Rows from block 2 of a small self-supervised image encoder, named by matrix and row number. Rows with one number belong to one channel. Each number is 128 + 24 x the weight over its row's rms, rounded and kept within 0 to 255. All counts start at 0.
After each channel's rows are labels from the 100 images, of 14848, where the channel reaches its highest value: "peak at" is the part of the image that holds the peak. Only what is clearly more common there than usual is listed. The data: regions of photos with short descriptions (Visual Genome).
# convs0: first 3x3 conv, stride 2 (model.blocks.2.convs.0.weight, 192x96x3x3, each kernel summed), inputs 0-95
# convs1: second 3x3 conv (model.blocks.2.convs.1.weight, 192x192x3x3, transposed, each kernel summed), outputs 0-191

convs0.99 [ 95 136 113 113 134 127 115 136 111 136 126 144 113 108 160 145 138 169 104  82 107  68 166 145 121 112  97 132 184  74 161 101 119 112 108  91 137 130 151 129  89 162 111 164 132 131 100 154 124 105  89 139 177 129 137 135 116 123  99 135 135  89 117 136  90 127 147 107 161 109 128 153 113 149 117 139 178  98 100 132 121 121 105 114 123 120  82 153 165 124 110 104 129 138 128 127]
convs1.99 [156 123 118 153 102   0 111 113 111 146  87 115 142 151 140 154 168 113 113 129 141 100 114 123 133 144 125 115 135 152 121 137 134 132 122 123 136 112 147 146 148 103  93 132 143 135 116 136 108 138 175 153 128 126 121 130 133 116 115 127 142 162 138 140 121 126 119  71 144 135  90 114  56 115 116 131 111 123 139 125 133 121 123 124 112 113 161 132 140 143 102 137 138 120 117 166 122 105  90 135 136 130 156 124 136 147 104 129 145 149  76 127 128 128 139 123 116 147 130 150 169 127 143 138 114 161 148  93 149 170 135  78 137 109 124  96 134 116 119 125 149 127 126 135 144 125 132 110 116 120 102  55 141 107 129  92  87 124 132 146 127 136 166 136 138 114  91 122  91 117 128 126 166 130 143  81 132 140 110 124 127  84 118 148 110 147 109 128 140 131 118 129]
peak at: bottom centre

convs0.79 [115 159 142 192 132 137 151 119  71 132 138 109 126 149 136 106 158 145 129 131 148  66 112 137 114 124 116 154 140 108 178 138 162 120  65 109 117 116 132 132 115 127 103  99 133 148 145 134 127 172 115  99 123 146 108 119 121 129  99 154 125 118 159 139 120 123 114 131 124 105  75 117 111 106 152 143 125 106  91 123 109 119 133 124 120 111 107 136  93 104  96 103 133 196  75 141]
convs1.79 [114 115 125 117  73 146 150 130 115 110 108 128  87 157 136 118 137 107 101 124 154  98 134 121 103   0 150 144  66  90 130 130 117 135 103 117 123 130 164 157 140 123 105  78 128 137 106 102 111 143 144 106 108 100 134 144 149 130 158 118 132 152 133 137 118 115 136 117 149 139 170 116 131 134 119 145 128 132 129 132 155 196 126 106 137 145  66 117 147 178 139 198 123 108 147 133 120 169 144 129 130 148 109 106 117 124 120 135 155 149 136  98 140 126 115 110 131 129 116 123 116 142 120 143 128 127 128 132 157 114  93 102  92 123 123 106 137 129 141 107 102 122 133 143 120 143  83 113 122 118 128 143 131 114 130 113  88  87 132 146 134 124 133 130 108 155 149 143  88 162 123 133 106 140 135 143 133 101 174 119 126 101 128 153 132  86  85  76 126 119 155 143]
peak at: bottom right

convs0.176 [128 118 105 136 132 144 110 171 153 143 127 109 125 151 142 146 113 122 126 137 141 131 123  83 120  61 144 105 111 144 163 140 108 114 141  84 131 117  98 126 112 130 187 162 162 134  89 122 196 136 172 125 124 112 129 111 148 152 144 131  94 137 120 122 126 150 151 128 156 150 132 130 146 110 114 156  92 123 121 156 160 167 129 114 121 124 148 115 140 141 116 212 158 152 112 116]
convs1.176 [ 77 125 127 150 114 153 116 160 155 132 109 117 124 140 130 140 111 130 104 145 117 171 116 131  80 114 145 126 142  92 145 131 123 125 120 125 115 132 119 125 158 104  96 135 129 126  88  97 159 134  66 114 158 125 112 132 146 124 130 111 128 122  84 152 113 124 120 107 140 109 171 132 120 136 170 139 123 129 123 134 125 132 118 129 115 110 106 129 142 135 104 104 127 105  98 123 171 140  98 123 126 149  98 119 133 107 141 114 141 131 170  73 130 121 136 120 125 123 120  61 137 137 142 162 115 185 131 150 219 132 122 132 114 119 133 130 120 119 114 128 131 110 119 124 138 118  52 116 124 159  79 141 116  94 178  94 193 102 129 136  88 146 167 119 110 117 158 103 115 117 123 148 172 143 144 143 123 104 160  50 124 100 158 159 131  94 118 124 134 115 103 171]
peak at: bottom left

convs0.116 [140 145 159 110  85 130 168 150 101 129 121 130 100 126 134 118 131 132 152 188 114 114 126 131  77 157 143 142 132 139 151  94 133 157 145  90 126 104  83 166 129 111 147 120 120 116 157 117 101 142 130 127 130 141 134  50 122 100 145 138 108 120 122 216  93 159 133 133 146 109 131 134 141 105 130 117 145 135 116 158 125 132 113 165 129 114 139 151 120 152 186 134 121 121 152 130]
convs1.116 [132 116 130 132 112 135 124 123 125 112 102 133 121  86  81 113  61 117 150 119 133 100 128 146 152 129 122  96 153 144 120 145 119 136 126 157 135 133 108 145 104 124 162  93  93 133 136 135 132 120  93 127 119 148 140 131 117 119 115 136 121 128  79   0 134 155 130 118 109 122  96 144 149 145 132 112 124  92  89 121 152  97 131 127 133 143 151 110 119  65 131 143 103 131 137 134 189 106 117 110 104 114 151 145 155 136 118 141 140 136 123  81 125 106  95 113 135 125 115 103 102 146 127 125 132 107 119 144 139 145  82 164 126 121 105 145 101 150  32 113 100  99 116 134 123  52 154 122 112 128 146 120 152 166 149 145 155 133 131 110 103 135 131 131 130 118 133 105 143 138 142 129 138 123 137 118 117 135 119 152 112 131 115 140 139 104  90  69  95 134 121 167]
peak at: bottom right

convs0.101 [119 128 127 139 117 158 144 138 101 120 119 121 123 132 121 132 125 132 157 156 139 151  87 166 141 105  59 111  98 112 152 132 107 105 165 124 187 160 105 177  58 126 126 114 135 141 163 114 122 140 127  94 152  90 141 129 147 133  99  97 128 101 114 134 128 141 106 165 126  96 146 114 110 135 126 154 107 158 124 126 115  97 176 169 161 119  82 113 128 122 114 114 129 164 119 123]
convs1.101 [122 126 115 166  76 114 110 121 134 136  91 166 141  47 116 169 134 106  92 114 147 109 134 132 144 129 123 104 147 102 120 143 150 133 129 140 133 125 121 134 152 132 107 131 141 126 124 129 108 123 135 115 132 121 129 126 132  85 128 132 107 131 115 136 144 137 125 109 145 125 128 134 122 154 102 134 130 114 140 128 129 127 139 122 133 114 124 110 124 145 110 124 137 108 108 109 105 115 147 130 146 133 143 125  99 137  27 127 134 142 195 127 136 136 106 139 128 136 145 175  76 175 147 150 122 140 122  99 158 161 143 131 127  13 154 105 137 136 133 112 130 128 149 118 154 130 108 118 114 122 121 163 124 106 105 122  88 129 129 147 119 124 142 138 136 125  86 123  87 122 133 136 138 106 145 107 129 142 110 136 125   0 117 144 100 140 131 101 146 145 124 168]
peak at: bottom right

convs0.54 [142 135 158 110 133 121 103 196 151 143 131 130 151 148 132 124 141 138  74 128  80 137 121 158 124 120 155 158 131 140  59 122 174  82 123 126  82 117  93 119 115 115 160 137 139 179 133 105  55 126 130 130 105 157 114 139 127 115 163 159  98 123 158 133  94 131 128 147 112 101 105 138 121 139 172 141 112 116 115 149 140 155 131 127 119 100 146 106 107 133 135 135 120 119 141 126]
convs1.54 [ 71 124 121 120  94 110 126 120 155 120 160 138 128 118 126 125 130 176 138 120 123 149 125 142 140 103 180 132  90 106 109 119  83 118  97  83 104 126 133 123 154  80 157 128 112 126 165 165 132 131  97 171 118 139 135 123 116 115 147 134 142 142 140 128 111 138 121  88 100 134 125  94 115 142 139 137 130 129 116 125 118 117 133 187 134 107  75 150 119  98 121 113 120 134 120 123 123 168 107 155 128 136 101 143 133 137 203 126 145  96 135 139 143 125 147 116 123 137 140 128  90 168 116 116 118  30 110 162 119 132  81 131 128 118 142 164 115  80 113 109 130  98 124  95 142 125 120  97 145 177 121 147 121 131 147 128  74 166 121 107 139 149 159 126 142 120 103 114  88 156  99 150 139 141 131 114 140  77 113 194 146  79 122 129 102 119 133 115 143 121 123 101]
peak at: top right

convs0.91 [103 115 138  96 145 165  99 105 141  99 136 113  97  97 104  87 145 166 127 110 118  93 170 119 117 108 123 129 161 141 137 167 125 142 116 143  82 113 126 141 161 139 133 191 127 147 126 163 148 146 114 151 145 156 125 114 109 114 122 122 107 141 132 119 174 131 172 180 135 174 113 132 103 154 128 147 134  76 123 182 126 156 107 139 127 127 122 154 120 104 100 127 132 172 135 111]
convs1.91 [202 134 169 124 135  73 129 142 150 125 132 141 129 166 107 139 147 124 139  34 131 130 115 104 113 157  96 109 123 134 114 130 132 142 153 124 140 106 148 128 185 120  95 137 141 138 133 129 109 119 188 143 113 137 146 120 166 117 109 147 133 136 157 154 152 163 111 140 120 139 130 135  81 131 133 113 138 112 135 127 121  79  98 127 128 104 112 153 132 129 114 112 111 148 125 147 127 141 101 117 121 121 114 125  86 137 115 118 143 163 110 138 118 145 153 116 124 139 185 116 159  24 119 116 143 138 132 114 141  79 126  70 124 172 168  78  75 121 132 158 135 162 169 139 110 143 103 134 143 123 135 129  81 157 124 107 121 108 123 136 159 134 141 132 140 126 121 134 105 103 106 153 159 123 134 184 109 131 136 160 138 142 143 135 128 109 129 132 143 141 142 130]
peak at: top right

convs0.50 [129 125  17 128 121 119 121 128 122 102 127 121 145 132 127 131 198 121 142 155 134 132 145 151 124 155 122  89 129 148 121 132 146  87 130 118 167 116 218 109 140 129 120 139 130 126 151 137 129 125 149 134 130 137 136 143 135 103 112 107 102 163  98 112 159 135 165 102 156 143 151 128 140 123 120 127 135 138 108 136 174 101  97 129 128 145 157 157 107 146 142 126 151 158 127 115]
convs1.50 [138 139 116 106 153 113 130 152 130 129 146 132 126 147 113 104 146 118 119 106 128 165 119 130 131 160 110 118 105  62 141 135 148 136 112 176 160 150 116 156 168 139  88 143 135 126 118 126  84 133 154 132 154 115  90 111  88 137 117 121 141 163 167  97 153 122 136 138 132  88 173 113 155 146 145 115  94 143 126 132 128 146 107 128 128 125 128 140 133  88 122 142 132 149 109 162 101  89 154 116  80 159 135 136 129 115 136 150  95  89 105 140 129 119  98 146 145  78 138 108 187 122 108 155 103 158 152 152  93 140 138 105 142 100 109 120 107 118 141 147 126  92  97 135 130 129  85 104 137 109  77 136 106 152 103 130 109 130 144 153 160 143 140 138 128  97 106 120 127 116 108 124 142 184 141 101 101 118 115  22 171 129 135 115 169 159 108 111 137  97 156 151]
peak at: top right

convs0.41 [121 217 110 121 128 155  93 111 165 111 120 149  99 123 154 126 135 116  73  82 148 130 142 133 135 118 129 123 133 150 133 124 110 107 157 113 149 142 165 116 132 149 117 105 165 139 108 144 120 122 102 142 116 140 130 124 163 178 106 107 129 133 109 129 148 177 110 112 146 154 111 145 114 160 143  73 114 124 135 145 132  98 105 121 155 152  91 142 119 115 168  94 164 153 100 100]
convs1.41 [125 124 119 112 154 149 136 123 132 133  97 119 125 149 117 155 124 152 126 100 138 115  99 134 153 165  97  98 133 142 158 119 141 171  87  89 144  85 142 148 136 138 109 115 126 101 141 154 145 125  96 136 152 123 101 139  80 100  83 106 125 109 164  79 169  87 116 131  66 149  98 110 134 177 115 151  93 173  58 169 137 155 122 118 138 136 166 119 111 134 147 125 144 142 125 157 151  94 117 176 133 137 118 155 116 120 118 136 136 131  74 127 100 196 113 147 110 146 151 140 166 116 117 157 102 162 103 124 119 139 165 107 141 137 133 135 118 154 115  89 138 107 125 148 143 147 124 126 108 105 171 117 180 148 115 121  84 132 136 143 173 147 102 111 163 112 133 118 134 122 165 115 161 136 135 118 132 151 132  99 117 133 117 140 138 135  72 144 138 118 137 106]
peak at: top right

convs0.160 [134 118 150  97 162 125 116 135 108 103 161 152 147  98 155  86 162 117 132 128 162 165 128 137  88 113 145 133 142 113  97  90 146 154 162 142 119 119 127 146 112 130 169 115 158  89 164 125 105 123 129 122 121 170 163  74 103 108 129 114 112 115 201 118 135 130 145 135 110 137 133 134  92 118 102 107 145 117 127 176  94 118 170 162 149 101  98 113 111 141 134 130  97 139 142 152]
convs1.160 [117 114 121 123 151 105 132  91 113 112 109 124  97  80 134 115 148 107 128 115 122 124 109  86  94 145 132 101 106 128 139  85 100 145 145 139 156 119 119 165 112 138 155  91 103 157 157 110  88 135 173  94 125 106 107 100 171 100 173 152 119 103 141 108 162 105 114 129 143 117 126 147 119  89 102 131 112 133  97 129 128 105 130 142 160 123  47 141  97 103 124 156 125 139 158 126 168  85 152 128 133 145 134 132 128 107 155 108 105 135 138 145  89 115 117 133 129  73 155 142 102  88 126 141 124  92 158 110  97 119 129  85 123 155  86 123  96  98 105 134  81  87 104 126 130 112 152 174 171 133 157 148 158 131 130 131 148 128 111 101 143 129 149 116 125 138 125 138  91 159 118 113  65 102 131 128 134 119 137 178 131 166 121 121  99 108 132 167 112 100 149 121]
peak at: top right

convs0.10 [134 118  10 114 138 111 137 140 145 111 126 128 189 142 148 132 129 129 117 148 152 127 127 131 121 163 126 125 118 134 155 111 143 102 148 135 134 111 199 142 124 140 149 120 119 148 137 114 133 118 170 121 147  96 152 184 134 108 154  73 116 156 106 128 131 145 127 134 142 123 141 124 150 132 117 119 123 152 126 148 130 146 134 154 144 121 182 121 116 135 112 147 143 107 171  97]
convs1.10 [102 132  92 140 160 159 104 140 141 103 151 135 130 121  89 114 109 117 118 151 133 133  81 121 120 136  99 114 149  52 117 131 153 144 142 172 127 137 120 114 168 127 101 131  93 134  81 127 112  89 114 121 148 140  96 117 143 116 135 136 135 156 144 128 160 140 129 149 125 129 141 111 128 123 119 129 125 154 144 124 107 152  79 138 145 130 109  99 121  94 146 115 112 112 153 145 113 123 161 145 113 172 153 133 132 129 114 122 110  86 150 115 138 125 112 158 116  59 100 105 161 127 156 146 124 146 144 137 136 119 114 124 132 117 115 135 132 117 144 117 128 108 119 136 128 110 119 147 107 138  47 158 122 162  72 131 166 134 136 130 135 147 136 155 134 115 116 132 118 139 149 111  99 187 128 145 136 108 148   0 142 141 132 125 144 119 128 115 128 150 133 115]
peak at: top right; top left

convs0.40 [117 130 133 110 128 125  92 147 136 125 122 126 147 120 150 137 134 137 144 128 128 136 127  97 134  91 134 140 119 136  47 129 140  99 152 192  97 126 133 142 150 140 141 143   1 128 112 129 112 115 128 119 113 139 155 175 134 107 146 162 171 166 123 134 142 135 150 118 151 124 112  87 153 116 117 117 137 129 135 134 132 170 111 139 125 115 124 141 110 129 105 128 133 105 117 148]
convs1.40 [168 135 117 117 134 134 121 131 117 102 125 141 164 139 120 101 105 132 139 134 134 135 172 139 139 139 184 105 143 150 109 109  90 126 136 126 135 131  86  79 162 114 145 108 126 127 143 139 129 133 101 177  97 143 192 118 143 131 138 147 137 141 154  93 133 145 125 127 124 144 104 124 147 126 136 123 161 126 155 135 120  70 129 135 106 151 146 113 125  90 132 124 114 153 127 162 130 121 115 113 107  69 130 159 126 133 188 135 132  82  96 195 136 121 137 125 134 158  98 168  80  97 145 134 108  57 124 125  99 126  97 160 150 140 115 147 118 128 112 118 132 150 120 132 116 123 120 174 106 151 175 137 133 115  69 130  84 138 125 113 112 162 136 135 127  98 168 129 102 100 126 136  78  93 121 132 139 133 113 179 111 158 102 134 146 107 136  78 125 162 101 143]
peak at: bottom right

convs0.28 [ 98 125  59 132 111 119 140 101  65 120 112 145 138 135 114 126 167 124 152 131 162 103 139 137 108 138 144  99 157 105 149 116 142  95 115 103 182 101 164 146  94 120 144 157 130 147 146 141 125 137 145 143 135 117 144 104 102 125  93 127 144 160 114 148 147 153 142  84 166 109 128  91 140  97 118 123 115 129  82 164  68 152 135 132 139 121 126 151 101 124 122 138 118 119 115  77]
convs1.28 [131 121 104 115 116  91 160 115 128 113 113 137 131 141 104  78 136  97 128 133 126  81  97  97 100  78 117 134 121  77 134 143 129 141 114 154 122 146 160 123 120  90  73 152 133 137  85 117  69 141 158 142 134  99 128 124 106 145 146 127 140 137  65 111 113 113 150 117 134 108 173 116 116 123 164 128 143 152 150 126 160 148 140 110 154 165 118 138 102 102 114 133  95 134  80 134 106 182 148 111 129 124 147 117 112 134 154 109 133 147 150 154 139 124  82 130 143 119 111 161 160 131 124 151 124 156 167 187  95 131  71 127  94  94 121 102 110  78 136 113 117 123 108 126 112 134  99  82 114 108 127 144 117 136 101 103 110 113 113  99 147 122 143 127 114 144  93 140  94 161  81 140 103 168 133  96 130 123 138 106 133 130 160 134 139 117  66  90 147 128 139 142]
peak at: top right; top centre

convs0.33 [113 187 137 110 114 128 118 139 132 130 110 138 105  98 120 139 125 134 141 193 108 116 127 123 121 151 143 125 129 102 153 112 129 136 134 115 121 108 114 205 112 107 150  99 119  80 138 106 102 135 121 160 134 156 142  83 134 185 174 124 123 108 154 140 106 154 161 133  92 105 118 129 152  90 134 120 112 125 148 129 103 153 125 142  96 109 116 111  96 116 199 138 117 101 139 149]
convs1.33 [135 152 123 105 120 133 117 122 133 106 128 147 122  79  65 122  86 131 152 120 151 112 134 130 123 138 119  99 165 135 130 129 112 137 134 152 125 106 117 115 100 118 145 103  90 107 112 128 118 101 114 144 119 144 174 135 102 116 135 111 118 122 108   0 146 152 118 123 100 141  82 137 132 128 131 122 111 133  91 114 154 101 124 120 127 150 156 109 112  87 133 124 107 119 144 138 188 110 125 103  91 107 142 145 125 130  98 135 112 119 125 126 114 126  86 126 140 141  97 140 104 131 136 131 130  93 117 150 110 154  93 150 140 106 103 135  81 136  41 116  93  69 124 137 117  72 151 126 116 130 145 132 162 184 136 133 129 131 128  98 103 129 110 129 133 119 128 147 138 141 136 130 150 105 117 124 124 137 130 122 125 128 115 122 126  81 129  87  81 136 107 144]
peak at: bottom right

convs0.125 [125 134 152  79 132 141 104 120 120 120 117 110 150 110 127  93 153 128 128 101  89 127 139 124 139 150 181 136 151 145  59 143 160 107 129 135 118 114 117 149 138 133 150 138 125 132 173 122 105 120 114 121 108 130 107 114 118 146 122 135 124 125 154 127 128 109 159 131 119 134  29 127  56 136 153 127 138 124 131 158  94 124 124 159 108 101 130 123 129 168 120 107 135 101 116 188]
convs1.125 [102  92 138 124 127 125 130 113 125 124 123 126 134 149 174 133 109 117 120 111 125  75 163 128 154  53 178 122 107 145 102 131  99 109 121 140 108 114 149 150 165  91 116  66 104 122 174 131 137 134 121 167  94 128 115 120 152  97 133 139 122 118 121 106  55 152 129 110 128 123 135 123 124 130 128 123 118 140 148 136 137 133 104 115 126 143 105 164 132 158 125 165 124 149 116 130 151 155  99 130 113 131 122 131 144 142 202 148 133 112 116 170 143 132 162 137 134 120 135 132  92 133 120 118 125  60 118  56 107 122 110 102  76 161 114 150 130 119 126 120  96 113 109 112 119 144 137 132 150 150 160 143 139 137 132 141  61 140 125 139 172 155 149 127 136 138 140 112  74 164 101 123  74 136 131 127 127 112 105 173 112 155 118 133 148  98 125 132 148  99 153  90]
peak at: bottom right